From a checkpoint of a small image super-resolution model.
Model: arch unet, activation relu, widths [64, 128, 192, 256].
Training: muon at rate 0.008, 8500 steps, batches of 128.
Data: trained on photos of plants, animals and fungi (iNaturalist), 155796 training examples.
Rows from block 10 of a small image super-resolution model, named by matrix and row number. Each number is 500 + 50 x the weight over its row's rms, rounded and kept within 0 to 999. All counts start at 0. Numbers have three digits each.
Before each channel's rows are labels from the 100 images, of 14976, where the channel reaches its highest value: "patch colour" is the nearest of a few named colours to the mean colour under the peak. Only what is clearly more common there than usual is listed. The data: photos of plants, animals and fungi (iNaturalist). In brackets: how many of the 100.
# convs0: first 3x3 conv (model.decb.1.0.convs.0.weight, 128x256x3x3, each kernel summed), inputs 172-255

patch colour: pink (38)
convs0.18:581453506371484624493529624386512561474403534515702485552393523544507523439457449444437523582426512473510379405516558515552447394506380359586494502385524467581563507481422422544472456476550449489383487457488510531427450527531346548574555419511511455500

patch colour: white (47)
convs0.40:607395474535514516595401455528547373449583568589487392452525511499508642617417507464478473573540433520523552437418479523488558488516491489618416441457544590515465458506436434380578499476656568491502531448553612508643529554441543476493498346585493628509

patch colour: black (29)
convs0.75:476512434491439496498564389540424456414603454577467389374481613567515548499484436406425487537564440437553462558492381595561447461516622537420508522532478620547606506560505409460569536429544459525575511443563544485432548595501644524636536490506511460456

patch colour: white (47)
convs0.66:521435484451527447418458457588372486442540479635490370416490520515474448525474434412543479583504376462537458613513430495410551451678365492459492451538536531546478461524453440538516550474477488568435362479520594465554497557541643475466559626606525598434

patch colour: white (26)
convs0.121:557576418555522590454530393505580450446512547366593502483628494498519419547364548568616482482496421394331485479457619480564636566514551480469541544472517535501445534453559469478548488381517492505613455518453708600522540588496484576643448497533415435521

patch colour: black (46)
convs0.38:555565397597486512304502526477535426489584573498549548540474495453438499559458412474383494433426427477535590447496448473478538540552515527447600480537446478530623370545595445440567593438559576486561441501427447454482653423419503461431481524381545445470

patch colour: grey (68)
convs0.112:517449479441486576454492632596574591520494461415560559491579435446569454571563456496553495525491519413465477516494533460466623463492539577454512463480508598482493543520453487351512491420458545443512416545527514407491450499421383436574326645412357623490

patch colour: black (64)
convs0.105:458506456454514448438531483510558434467464545457496507384486495515447551513342399475488458561484420477553494571484538517553443594456505466496523513478472456518550430504567373402573501520516470487474469490490512402448621523557470531537493384415478582491

patch colour: white (34)
convs0.124:405495507450474427513596568553559494505447604400384585608503391495503514545492600463488500477495507537473507549511491506466443536333647459464473468555467601496438525481551477478435572563461430407482524490543491523422499578488511521385497567515488420419

patch colour: white (32)
convs0.5:458440510476414514405603617539420479425351398524443548508348522431562451463532533578728597518451490410500429500536441526455462502530503495474428485487523479463486587388389477494415482488546608417429451418562549449413473426580482447492575460567496501430

patch colour: black (32)
convs0.6:561475423537535439527493593546465451503638513430465510469511448559515451580452555480474435537489486493626427544404504458453396552510474377466597498391581529678491459507582381506440472549491533517435592488546579465490530548559515508515533437548454517629

patch colour: white (32)
convs0.15:546467511534491515436577557431507517459481448495454393439423549455451727524372493505508509391556535464463419482518518703506390509463508580554611453380620462503470585522466442515496390566423554502484557441468511535507559303547493596532490374511470549490

patch colour: white (28)
convs0.100:599441495556427504560515447454538543486672446633599497466471461422515428414494405492441548542453466469532390543537627465475544359485456479496514507571468523590475417614603415429499478531605499513385466404446572596394578502485461573432608480536497488441

patch colour: white (33)
convs0.53:422453362467462517380507547421511535468486456366469441516613458605558410556514501460406458488639465420581539571544391502457400529409492576414521415536477572479546542555491500584480415380562490561576451568554605501483464692503462501527578588375491529475

patch colour: white (40)
convs0.1:471512441471524462489543589564479421385369444436531433572485480487566523461529466598450616426467425437425462448494518531532409466516491506655472465551430580530470579535519538497483527503534485444566530498569669487442370592561560573451598544541636445554

patch colour: cyan (40)
convs0.79:398412426462566437439508624465461466468419454519476514393447530452423500519572680402559439447629345532501438461571473540589445532472487414366410405563585567428540452462602478413389558409616532455466476545489584484459604532423523538527471477490405569438

patch colour: white (53); cyan (27)
convs0.58:449471562484467526540510560603491472458590494520446438472540443514539610536422455570574540645465514509634452481477489490492551590490479528596520481429555573416570546561422447445628456459385514575374527446562605499572511602583531425495629510491593570427

patch colour: pink (30); white (25)
convs0.64:482542408505511574480394463445499628515578483511372529573532438531509574490617505533477576672490566516673463469342382418459494533456540444532490409414309480529493477561399446381549420495527542443501604616573436481413485489481541381371498495423539539516

patch colour: grey (70)
convs0.113:444496582502454510491520510512432341418502469504358418424501448430554494488573562494419441384539442571361560496508392506447535511552494559288655501563596518490451490371504515518446561505495436574501471521529340524408505481503561439499463588472438413468

patch colour: white (33)
convs0.61:546421582537526538565460391509495467436495459559590581425440475472435507533532524498527548504507586488455434521445424431429492410404546500491504472611549509560559552447583594574443557388440512662465495504500419485411500455460397502454417497539441473412

patch colour: white (28)
convs0.72:632536325400573432482519443595545563369633572583441459532425503497524506526503495528488541438404397460493484390403500551463622483547654478530544360527509508603445472464480483358552442432552513417525523546477524442414586534528429533446365373631494569431

patch colour: white (44)
convs0.59:445500450302522493621490407443626407476642603519479494507583483494520470373512452451470458596543435540472507484487615515563460456495629552508530488458505476472521490471442498425372309519524440452554523438522575537607557517604473583439460351542481525532

patch colour: white (42)
convs0.117:522665578470465486460365382558531515526515510536491414548608545511523486553597527445617545449528482402619490418456649487510388458462567544642505489437596481497474499459503532583430480459511462544532490518439558514418530507511442573560439404485563489475

patch colour: white (50)
convs0.110:400544410331478595531508542378556487531414467439421489399456529438499414485447544486535508461516566658450378443484445581547503540441462459533642548512444631277442502553524602584492464571488479394483440453544451377450451437460528416574424441491660502486

patch colour: black (37)
convs0.46:511532408629457460445460701448467550498577445496545592407423564407419353478564588468389540470454455500431454488468432475498540492416519501353468554473561471548456394466524464400585506417650488554466540403474396455405437417567541561492453498400392497434

patch colour: black (37)
convs0.62:520500322450518479513542528545576547576559522486460425553530463485527458647448505464442424574438440475525628553549484522456502562511469571564546422436451568480488533527528568539434511403651512575499593503488493539501535520431528458544516516464485481420

patch colour: white (31)
convs0.0:531469533430582594484492352556496438445464440464465484426393467424464511508590484524447522407467469523447472520501529568483536470476454498448536464554493542466595487454478528507554507460419580509445463539570582538403413486497511500479509378514456398441

patch colour: black (26)
convs0.14:534584594610468410568530487563523542513462496334422510491519490540513475574589622486473439553497640435474487491627460512333522432480472430386513484503422572356561564421424512452377441465450522499434304470496493647427437655526451466476394567541491498534

patch colour: white (32)
convs0.34:504583336479544514293557521447598435382364409428485505593451528561533419491473480474653488422364462484451587517492474383477513505495550512514429485556430537403531558498418430501483545479592502472566493580561484497359426564466514498382472470460490502497

patch colour: black (31)
convs0.32:525444527505425516619495412618548563536553475421622497479604481492486525488465502634396483617548621403491528410381519548561521525451467406712528576413500443535513496444600505562506560518453458448578506490619592457594521372481470565634484472580519588476

patch colour: black (29)
convs0.35:547447500446501531407533642546410496423613466683520469537630510462535447553546510551570532599496423521535497453611520486454489538544593562595480410584505570457548423397499653341513464444511556495454487584503627422378574440546473534410406397514465578529

patch colour: grey (70)
convs0.7:557502654528517405449487544447563444387366406449452538400440561457593475505490519481515504487490411481338604436574423576566405566394484579389509497507653459435550453383493479519402503491401517498494406398429482561385428534514443506545450493408421482523

patch colour: pink (27)
convs0.4:525493604461568463520454527480555502565379466476474600481431468485504523560508622542524528474348528513422558473442505434593551419513558534472513458435433515454519528446556433450448479536495507508497495525406459425483532524455370614435371569570499531505

patch colour: white (42)
convs0.21:458454393388516454389519489520486500443405460560535469573473548571515423484558494536621681464567454409436405490530455492501451596580468487556477534459524437531558547497477534571488479471455459512508486558517670460458510526647543499568579500489528480549

patch colour: white (29); cyan (26)
convs0.10:539462440454486488521620428541571470617457589429530372545594430492456403583440547562560444415464512388492536457420643503538509539571497457533463437417431486393433531490488584483421506515569390397430533448474692575618561510497437539535601475499466545597

patch colour: black (54)
convs0.107:499381528493623498473421515466572470536521641505425443473612537451467562517669504487549499530466413573420403428548562512501404489537587421570413541484594418418462504475543497398429346483417463544507612539523471680446574457495601530445455396396525504540

patch colour: white (25)
convs0.63:515455474390467501536415392461560458514566475611487420509616530587507488582441527527524471571507494546436564495549639518643449540538441554538446426552482502477519440465507679466501446461458496505546628515444613437584364515535450560630470351471391558552