Weights of a small image super-resolution model: 8.2M parameters, batches of 128.
Rows from block 6, named by matrix and row number. Rows with one number belong to one channel. Each number is 128 + 24 x the weight over its row's rms, rounded and kept within 0 to 255. All counts start at 0. Numbers have three digits each.
# convs0: first 3x3 conv (model.mid.0.convs.0.weight, 256x256x3x3), inputs 66-76, a 3x3 kernel for each
# convs1: second 3x3 conv (model.mid.0.convs.1.weight, 256x256x3x3, transposed), outputs 66-76, a 3x3 kernel for each
convs0.210:125140138162194146135135133110135125136089097128089101121066137139158164117135178103116118109129083151124092162150143137115133109124114107148127067110091114128127164129138147109156116097150102110129124102108104088145161099096171126118109094124141135175119090142123141156132137142148139129142094141
convs0.211:136113148122129121116154177158133110142136122140182116118113116130117134126126140130124116124163095113181109122125078124117126102112120121108087105153077138110101117129122105131138115132124103113119129173099119110119145072104117135124128106150064157097094066090115077143113107136080133104077131120
convs0.212:160149128128130109164117141151144124160101148128095106151142123105114124133115145148146112110085092183144165119150138133111144132156152123140123117060087161127170110169117114115131092172147124113142151115112111111148140115126131138157123108152150131148139141135146163176170134114114131067111127140
convs0.213:146147155134150165139092105119126115145148100133160156162143164133132154130174111122109088104145104107094067108109133134157128162132117121126142126178145123118111155103108090134137115093132113105109086114117033086143084088130151124139121118143124182120116141097123123121144124113131128129131133122
convs0.214:164125136152131119144121141131107117129159113138147097150124132119145133154156122101077117092114101118117131112129152121153129132157138088128123100133156106125099133125138142135126108182137115159106121110100121134103171168132150160083138127113110155139132133075125152144146124118186179124122130164
convs0.215:120110091123119117129127119126119150104106157116118173139129125121134127113127125144104195121132170083102192148149119147157174165158122114124184094097156170086144114123152124150178139105085106093147154118134105110141144151127107080100128108112164131100150118122144143114148135137126149119118121138
convs0.216:123128131104114116111106122092133116101161129093106108142141132138126126133109093111098147146099155147131141113132103109140148150133150123184126183167120133123118116110163152164113153127114150144102158122122149119107102090116154129090124077130117069112146144125153120141131108133145123170103148138
convs0.217:119120123103101136125134142150169127166203127175165146130126119105136112126145125143170158116108149113112124129120109138128116101109118085069151148138149132125081131132164146115128094119125159135140108149104130145123108137111118098072146132089188165105104118149147128131153180182166131123173163141
convs0.218:140132160156177141172151178079100079127107097131128110133137128164150120130170161172144137118143071140117123138161146135145140141135114167156147109107089121100074099157083140146080121113125115145111142161121140174136129131137135135143127123103107146103131111169146091097131109197135152118134176072
convs0.219:141123119138128128124123129085164102119146087111145129139111123134128145128112153131128126107088110180089081157127107139132103128119102165171173119091119143126120155111134149124139107147185124162134113136113115092123114104110107190124120124134137132128141183136139104129124115153124101124192140117
convs0.220:116154146130118147141173147133091136107154131120094097122155120140117136143164205125125104118162097100138115139150129147141112105137115154123124119108124102096100115152146150132132112133130104100136145109149129131096102149107109103157122106142138153131125163134112117132111109107092122124140155153
convs0.221:139124116130121139124175133160095120087073116132113123131167110085139123111111112077114117069145111138143130123139106106128097114111106117101145120097121156162099130166167099087123115123137110100120134116098161139135139163135126080052127080093157172128175116092101144141113140123154110094136124084
convs0.222:118094131134139134161117101157143162147126137112092130135158117160114089157127072191121081174134139110135116132134093140146139131121159148163147105153088101138136184123100106079110143134108167122114133130125112169179108123132142088175114136191146097111162108138109149163149116152152144179141155162
convs0.223:134126126094129156121134139122126142119117101127126149157109135146143123124137108114150182117125102138163080136114155131110110096116114118127148128116160145145139164121116116134102108149151150125162116097102111087088101117120132130135109122170122121092126108214131067128142138131144146179116098116
convs1.210:135140132110083113129133130154159132094116135118181168109111093113109080108120135117125136115156129110131099091150132149126140122123147107101126127130146104115135112122187122129111109105150125145100093138086090157154127136110125140111156132114110142135098122130098105124114150139154104109155112103
convs1.211:104089145166119128103140078117099144117141130147151098153136089148153103107090126117125128121154143093136102119104109126152122144101057146144137148157121125122161137077109113131167094137176133104110125135107109114145119135106125141111105107141142131122113124135087052113135172145115103138073093116
convs1.212:112131157162108113131092101135192170136122117115135114138089147176168128111111124141173144133175136071109112141129112157093121136114105162155125180115119114126115120110117093129136110133113141107105099123108144127121117082112093105133116134125160141107154135069085128127160146141123138149119098098
convs1.213:113122114094088115104144111136127124163126125187110115149171108142130118091129123173152146149135160142128130090099147124087149119122112139110112145133174124132160131124111117110101126127133136096146155118098128116140122131135126126106106091110140131097094137108102169148112156124110125116091137110
convs1.214:101134095122118162138178153170140124121080102112110111165148137109150088136101112128125116111156124134122130110097150107128132111156131105155133112136118144088131107109158118115115115157166127129140101154103146139169097102129099103142146127128106131092171162100097119154135108130151132147127119098
convs1.215:083125137104144123150144081143127145131126119156166135117140173125109151123139102126146151121149122133105118127141115136158063153158108135162146120155165129135148152145099090135152131129118106100131144112156158130154154119098144129130121080138135103143114165130129138109126078089119111092114145130
convs1.216:169119153143117131152154146132141122122155161153127131176143143135184150127121144124152179125149112103101131111105118114147147162162139138118146123093132112093124129152080099108120084097135132148106118154090101113097136142085160146099129175125139101130106135151100127138137113154143115160127093129
convs1.217:116124131070080095112076083103108101095120115138098090098121109157146120107106150097155160113142138121101134129154114151160166138149092153158139083118171117161140142160121143131149148147169115072131150130128109094126130145075132100077142140109146157108103132116129120116171184214115162203149098162
convs1.218:132117077129072104105126159139122119158135127122116124135157127145163157158105165107084132116124121110125110124097145123097143136131130115105118127114130118107136109119108116133108151095155093118154086157100116112183131114145110143131118106113145162111136167085126164130124154157117152127140163151
convs1.219:111137126095145152127138118134119126138168144140141116157088151146141163117107136127126107119120118133071110119134176139136089118088090086116112110131124084121104128112101099147197156172141162169148131152077102130133091131147169100134114127147138143108183144094121142141169122113162090121084137116
convs1.220:117114094092105094083182098139172157161143111168135133131111042161069056114107047099142130098126121103120112121135154126129141100141174129088122104098123088091116091107145145100092134119112112158138131155097134157115127151137108102107137095136120125146151144148127115170135138133104150147135140098
convs1.221:099131123170126111131091108095117157118214149165148107122106125136132151146144122143169180148108107112132131171153121135159097111088155116112123102125151139103127122126103101061094130089123162139160157165135130111154116169122067152163091104129137150144146141109127117153139152136100094130188178140
convs1.222:129137119116150157136094123109121095109100127073115142131122183148107184112149179175143154154117136124110130113136127140164092114116177152127137114140115113146154153116159170156132150095098132160110164124125125120096136160133164150113140116113086122121096136158092111090125175122088111148116129160
convs1.223:142141144070156132150143119116163149187157180097130114130131113116183163138153122116086117131114130092108119140120146176120147146102138163137153138117111159114110167108157141135188151115122158125144129127128144143128133131130168098138184109137112106137123127130145125145116131145114132159151098148