python train.py --task="super_resolution" --scale=2 --norm="batchnorm" --attention=false --upsampling="transposed_conv" --init="torch_default" --nesterov=true --orthogonalizer="newton_schulz_5" --adamw_lr_other_params=0.0014 --warmup_steps=170 --adamw_weight_decay_other_params=0.01
Rows from block 9 of a small image super-resolution model, named by matrix and row number. Rows with one number belong to one channel. Each number is 128 + 24 x the weight over its row's rms, rounded and kept within 0 to 255. All counts start at 0. Numbers have three digits each.
Before each channel's rows are labels from the 100 images, of 14976, where the channel reaches its highest value: "strongest on" is what is common among them; "colour at peak" is the nearest of a few named colours to the mean colour under the peak. Only what is clearly more common there than usual is listed. The data: photos of plants, animals and fungi (iNaturalist).
# convs0: first 3x3 conv (model.decb.0.1.convs.0.weight, 192x192x3x3, each kernel summed), inputs 96-191
# convs1: second 3x3 conv (model.decb.0.1.convs.1.weight, 192x192x3x3, transposed, each kernel summed), outputs 96-191

strongest on: phylum Chordata; class Aves; order Passeriformes
colour at peak: black
convs0.31:139154136124113103101085120120119143107128086145119158142078108157101117141153122126124100121119141130116155160117132096113113111118108151120137122103117134126160141138108120112143144121127120135178076104137124178137114099133114088143110127148123171118090102125111115120095141092125127109
convs1.31:133089152116113121135138103139158159116145143107142103150128144081164104152118185103133184128115107168117139119161128141079129160124125141115103127105134140156116148174112137076089102135126155125124102176083136107125115140130114103113114147161101118100124127128126140107081117173148147154

strongest on: phylum Chordata; class Aves
colour at peak: white
convs0.45:163119135131076084110125122114112090144132105090132133082127105149108115119115130104144162133117150122122178081109098136114110128118119167097137124101111114119117145107101112145100139121127155143086125169150125122172119106124126141076128112187137080120177129123129145122134202112116133116
convs1.45:112126169149101159154133135091087136135137140126134169123173174134114113121153127144180130137132078117154113162101149129178141150152131080148110154125157090127140105174131099121135136116107109161098156103092146124083142123119128163149121151124111108177084127103125140133115134138100125153

strongest on: class Aves; order Passeriformes
colour at peak: black
convs0.0:134143127114140117127124126113128096113136148101103113118097114112164123148157126100150139151153097181124103178112098107112208140124116129111115124118124134121137144083149133134106134119120172116166124094086125179173096124120142104137146129071118127119152120118113146112122161143114122134
convs1.0:134140089127115111115091128112140103144126127103131116144143150093137131092096123090091095107149155148087169125138124126146101147110138142114091127126151102145120148131094105114119084163105111167075144117138131101165156143125140132102189124103081127148125148157163086151123124106155135141

strongest on: phylum Chordata; class Aves
colour at peak: white
convs0.171:110117167158151109134143093154103148116150117137120145149115139105134127117146119122176115129121106146125106141133150117126147128158116129103147128145153185135086174153118103116123162122111170118124117133132151157157115141137121123111154105139128131143134137148115135112095133090144150101
convs1.171:117126117089098117097080084174160110080100119157124157171127110112142101115137118173127133126084141108102147162148104154109125103150111117106167158099148143096098131136143119136140109116133148131134120138145115095137113135128132127128111091156147152135134166131135150112105122132131115128

strongest on: class Aves
colour at peak: white
convs0.148:141141136123114137118125119122166119118100115076159139189124146147126123109125127157121100132119136156133111148131127126102128142128119086144132129118125143124148117070148121117108131127124137137116128154086131133097090092125113118075129059123127155126150101137137179114134097145129123062
convs1.148:172126132157105104118143104184100114116130096120156137104110089143156108095105100095129033109135136120124129107127080152140121111119108155079109142091114160117140103132097138133141099119112108121164129143159149148153139127127149101126149150126112116147099119137143131175102098104113182150

strongest on: class Aves; phylum Chordata; order Passeriformes
colour at peak: white
convs0.183:093134124123090127111118127118137171145132131025142124107105136139104140130110131126116117102108157145111145143114128100083133112115132117125116118132120130127139107151112127108123102117119108133099133154135123129083119126121096168113111102130132120116127193122158147120092077155120119123
convs1.183:127101133128122110120168151151108098143138109107132161136123094152127072072145109132058137108147145074116112128138103134170159083131141109123125105113127130126108134123106137170084121101088127104138134119159136157126092149141094071131129116119103164132112164145141099158081099126112142155

strongest on: phylum Chordata
colour at peak: white
convs0.120:134093120112112131143143132155125122113114112139135136093125092083196149148108134115133086148119149168143125094128120120138166125141109115134121134143129102118120111110124128102087173153127143112085102156110127134131175140124157150081096171127107123136129103117142130129107118161135164128
convs1.120:138139116112111173123106123092126095167143135128133139182174102182111096130136113165151129107100129113120094137108144081088169111124111152110136147088099131119138117152121185137159152122120131141156150165144114150151091139138113117136115138098147139113164131113105175132129145094109089149

strongest on: class Aves; phylum Chordata; order Passeriformes
colour at peak: black
convs0.182:085167094093116134133131144118176062130113115075152135173133133090129121125105134133146143116092124128119143116131135146113182097125102107104111122122126156140119124150125149095125173126129101144086117104143124117072124135128127094122093127117113170129091111132136155125126088100128124139
convs1.182:108116106129186114105103155130108123125140106171115111094110103162189129104090122123146083121157135132137117156091097130165081161177142144090160119090087151137148114142112082144110138142152100123120075137128118110158143122173134138115127107142134133125131106120143147128138172120119097143

strongest on: phylum Chordata; class Aves
colour at peak: white
convs0.188:148119166121138137107144156131140101133171091127115152133160126144141122122125126135122127133144147133119120148121137101136095123194107136123127152126146156134203167130122138127112157139178098119134137109137098100115103178159128145089089090108092122123151130114154127184142131105155132141
convs1.188:127122138150125173125098125087093118116172103137165112129105102147087111101115133162134173127102112138115117169115155124146117101099146137105119120050098142138132158116146084128129119121071112144106152097119093109106104117106141149059151145137108119140129088117138155130134102124094081118

strongest on: class Aves
colour at peak: white
convs0.73:083084116121132070133084119139117135141104090106149098109171142147158120085121127112127088135089089114121153119125137140118132124126152096127124116125121096114113096158124143142164156120121103111074155134094115153135089132117084148132154132137114128130180121119134128121166112122123123133
convs1.73:132096142121134110135094128115161154137105140117131120139120135127086152132144127117147134137132171150130144157146101162147150135099083112141092128118130116141110146081156126109144104142082141156137169167163104148118175106111148118119133145113161061140148138151128119124125129135147152145