Weights of a small image super-resolution model: norm batchnorm.
Rows from block 3 of a small image super-resolution model, named by matrix and row number. Rows with one number belong to one channel. Each number is 128 + 24 x the weight over its row's rms, rounded and kept within 0 to 255. All counts start at 0. Numbers have three digits each.
After each channel's rows are labels from the 100 images, of 14976, where the channel reaches its highest value: "top examples" is what is common among them; "colour at peak" is the nearest of a few named colours to the mean colour under the peak. Only what is clearly more common there than usual is listed. The data: photos of plants, animals and fungi (iNaturalist). In brackets: how many of the 100.
# convs0: first 3x3 conv (model.enc.1.1.convs.0.weight, 128x128x3x3, each kernel summed), inputs 64-127
# convs1: second 3x3 conv (model.enc.1.1.convs.1.weight, 128x128x3x3, transposed, each kernel summed), outputs 64-127

convs0.45:146115121142129136135108149163163119116131118144081141115111120193130167140123123134135118162138142113196114113145075087094118156131120115106126091121089126149105121094136093130174142093179118
convs1.45:154096119146153136122132146144135122133112159105209125122145105115122100106103158060109110147141118159098154126096088146131121164121150114099123101136109136106140155112134081128123158113140142
top examples: order Passeriformes (61)
colour at peak: white (30)

convs0.12:077121108146137139129105105109090098115150127103131142118126168131152143111127120137074122150138097131132109129097163118083119131159094116123121134148102123136124102145157135118140141115129104
convs1.12:146121107106118117094101092130125116134084132131131127108124123111106090140147165099123151125104146098117178112106139174123118109155136115087150087121092169109120132127158171121119137144129097
top examples: order Passeriformes (50)
colour at peak: brown (56)

convs0.13:065119146123136143132143138111142111143102156109107144138111091126154182126125144103132144141133152106136093118135100110135086129176130123115126110156128132127112154145174157128149156149136109
convs1.13:106084093148104120084124115181116128088107122111137161084140159132132142162134162161139129148094148112064176115088152172073122120107174128162095106151108129125110130143122143145103137116142133
top examples: order Passeriformes (50)
colour at peak: white (56)

convs0.99:113108140144136154143139130130157161117104133128103136145081154089103127109164128155120155137094091140139081106152126120156144076112159142100078135176153110108135076115081118112084103121142107
convs1.99:192138085102142122130151109148158145097120132137129143158142111129143159126081115125121118151154114155117186075134114149097131133123095083137149074143155162123114160120152152125143086105135135
top examples: phylum Chordata (92); class Aves (90); order Passeriformes (68)
colour at peak: white (41); cyan (26)

convs0.54:121162128113099104128128110174175097111148161118130111099115105124123128132103092131130139105150104134105094127152103119123124129101131106152135137167115124142128115087126117134113138101148110
convs1.54:109107167149084100132091141144109145148075113145140152151149137131127099089128148111093135132109164135141159096143137161139110142122119118149091115111103163155124152147143123116122123138170141
top examples: class Aves (83); order Passeriformes (54)
colour at peak: cyan (32); white (31)

convs0.41:082163148106114068106104127076142118115129151114132114138136122141114131139121119124109120116094126138128148151110081105081121099091131120113118194124140114147110165095148113098100122104135149
convs1.41:099124115107124137146106103147138144085144135133140133173145109128097160114131139121103131162162137106133126097133108138124123131100151103094138124155123150151124096152183135154160124116119099
top examples: class Aves (97); phylum Chordata (97); order Passeriformes (58)
colour at peak: white (44)