config.toml
model = "image super-resolution model"
dataset = "photos of plants, animals and fungi (iNaturalist)"
train_examples = 155796
image_size = 32
crop_scale_min = 0.5
horizontal_flip = true
color_jitter = 0.2
task = "super_resolution"
loss = "charbonnier"
scale = 2
arch = "unet"
norm = "batchnorm"
activation = "relu"
widths = [64, 128, 192, 256]
blocks_per_level = 2
block = "basic"
attention = false
upsampling = "transposed_conv"
init = "torch_default"
residual_init = "zero_last"
optimizer = "muon"
muon_scale = "spectral"
lr = 0.008
momentum = 0.98
nesterov = true
orthogonalizer = "newton_schulz_5"
adamw_lr_other_params = 0.0014
steps = 8500
batch_size = 128
epochs = 7.0
lr_schedule = "step"
warmup_steps = 170
weight_decay = 0.1
adamw_weight_decay_other_params = 0.01
Rows from block 5 of a small image super-resolution model, named by matrix and row number. Rows with one number belong to one channel. Each number is 200 + 40 x the weight over its row's rms, rounded and kept within 0 to 999. All counts start at 0. After the name is the row's rms in percent of the matrix's.
After each channel's rows are labels from the 100 images, of 14976, where the channel reaches its highest value: "strongest on" is what is common among them. Only what is clearly more common there than usual is listed. The data: photos of plants, animals and fungi (iNaturalist).
# convs0: first 3x3 conv (model.enc.2.1.convs.0.weight, 192x192x3x3, each kernel summed), inputs 0-95
# convs1: second 3x3 conv (model.enc.2.1.convs.1.weight, 192x192x3x3, transposed, each kernel summed), outputs 0-95

convs0.94,099,215,180,191,221,128,233,209,182,205,247,195,264,135,182,203,277,160,215,176,235,126,177,148,225,177,180,207,195,164,218,172,170,167,166,243,250,275,189,193,227,252,170,164,223,190,190,188,239,176,178,206,253,176,227,198,187,181,192,227,146,217,130,228,174,180,111,149,219,342,201,205,136,188,228,183,153,224,114,172,200,186,155,271,166,164,284,184,270,183,168,236,236,191,182,170,188
convs1.94,110,226,153,168,240,216,201,205,165,194,214,199,147,170,207,258,186,179,164,224,167,176,167,220,235,194,201,175,221,237,157,208,228,209,215,179,224,193,149,181,180,153,225,216,193,150,205,140,135,153,122,210,267,196,180,246,177,203,175,64,194,285,234,240,196,247,160,222,176,231,244,181,220,177,185,178,252,153,162,193,151,183,204,242,205,199,95,218,201,179,192,159,256,191,245,193,201
strongest on: order Passeriformes

convs0.155,105,222,204,178,206,146,245,138,174,230,212,180,168,207,161,228,269,231,203,122,253,143,210,198,275,154,178,224,137,266,204,225,146,189,280,183,260,230,188,201,191,239,221,187,241,144,129,172,185,213,181,191,192,224,204,197,213,205,223,245,202,173,222,175,127,193,196,190,154,218,238,203,191,171,171,129,231,225,146,189,175,151,217,226,123,200,217,244,203,189,171,268,218,220,205,158,195
convs1.155,123,216,173,203,162,229,212,176,224,201,177,111,252,148,212,214,167,253,226,237,134,169,250,243,149,221,204,166,251,247,185,150,178,205,239,190,281,205,260,132,210,145,93,206,228,168,176,190,207,157,213,161,200,146,123,216,135,140,278,180,135,238,105,201,146,230,191,199,232,218,215,284,147,149,195,166,187,181,139,113,197,187,194,218,144,196,79,250,175,211,196,211,159,154,249,186,190
strongest on: order Passeriformes

convs0.105,089,196,209,229,190,225,144,185,170,176,142,183,191,244,186,243,224,250,191,257,207,148,192,167,250,188,162,218,141,262,138,195,219,217,169,250,174,143,162,179,230,209,193,195,160,187,216,133,171,165,165,239,221,223,145,200,225,165,163,200,229,185,142,170,153,250,125,204,163,240,182,189,195,294,120,127,190,241,222,193,168,155,155,183,209,154,139,222,170,143,256,150,186,136,141,149,122
convs1.105,091,165,179,220,238,195,182,203,259,210,231,179,149,228,166,301,219,191,202,197,179,178,181,235,216,257,169,169,206,246,124,206,176,242,175,230,240,230,207,237,246,241,190,164,199,150,202,224,196,239,148,147,213,249,202,196,152,180,139,284,209,196,199,160,236,199,152,153,142,299,274,261,143,166,222,198,228,156,238,194,252,287,192,204,190,164,225,157,210,200,186,212,146,184,213,227,208
strongest on: order Passeriformes

convs0.119,095,186,194,194,218,148,211,232,204,166,188,193,186,179,199,198,224,207,232,212,227,209,206,169,249,171,154,207,222,148,187,143,201,193,169,179,194,185,157,185,187,179,264,212,187,284,184,166,189,206,232,183,158,195,141,149,235,165,266,131,196,141,190,193,113,238,225,232,197,207,201,212,249,307,175,265,271,176,166,202,270,215,173,116,251,167,196,91,192,202,219,243,179,238,201,250,222
convs1.119,100,240,227,132,187,245,197,152,268,223,208,173,174,231,251,227,168,147,185,224,131,208,161,280,190,219,264,229,223,185,270,198,200,148,168,238,206,224,223,203,235,212,202,158,126,173,227,215,280,168,119,148,148,177,229,282,221,267,247,231,217,178,208,243,207,276,195,189,154,191,142,241,206,187,190,212,181,247,191,216,229,190,246,217,141,183,234,196,208,211,169,234,183,222,260,186,186
strongest on: class Aves

convs0.47,081,217,180,195,269,196,231,165,191,238,213,220,170,206,173,142,172,270,123,191,169,216,170,155,188,203,195,175,192,257,207,166,161,175,223,220,198,168,167,185,121,235,178,195,204,200,204,201,123,184,157,243,200,204,191,118,230,182,187,208,149,222,176,230,205,166,193,161,257,303,191,210,196,212,132,203,225,293,240,191,104,314,181,187,257,160,188,154,213,152,215,221,187,224,212,152,209
convs1.47,096,244,116,210,161,246,140,137,210,214,234,232,185,183,173,208,190,187,177,150,217,227,202,184,72,208,195,151,172,246,208,209,199,223,172,179,132,252,220,215,195,261,229,190,224,137,178,169,196,258,144,175,318,243,209,170,182,233,170,296,163,223,196,212,196,256,157,194,196,240,205,150,269,233,214,208,172,160,228,203,234,249,228,203,176,150,250,193,125,257,247,208,247,189,282,181,133
strongest on: order Passeriformes

convs0.77,111,205,160,194,137,208,220,276,257,236,195,215,203,267,172,193,216,216,219,242,216,197,192,158,252,258,161,236,257,222,218,180,193,202,158,282,166,146,269,145,148,190,222,152,200,246,197,211,170,231,252,202,194,247,249,187,260,227,202,180,194,234,171,173,192,197,160,199,233,191,178,210,237,227,189,312,227,206,234,195,197,162,192,231,220,221,148,185,154,223,147,160,202,198,236,224,196
convs1.77,125,223,224,240,196,124,172,194,239,208,119,313,181,172,215,190,192,257,154,253,160,153,188,180,158,162,135,216,204,179,291,263,209,201,151,274,171,203,184,204,184,212,202,218,263,202,194,238,236,258,126,252,220,254,229,156,137,206,136,191,232,182,141,257,185,244,159,192,151,198,172,202,193,229,202,158,180,174,181,184,193,162,179,141,203,190,197,176,209,208,194,226,207,202,197,224,224
strongest on: class Aves; phylum Chordata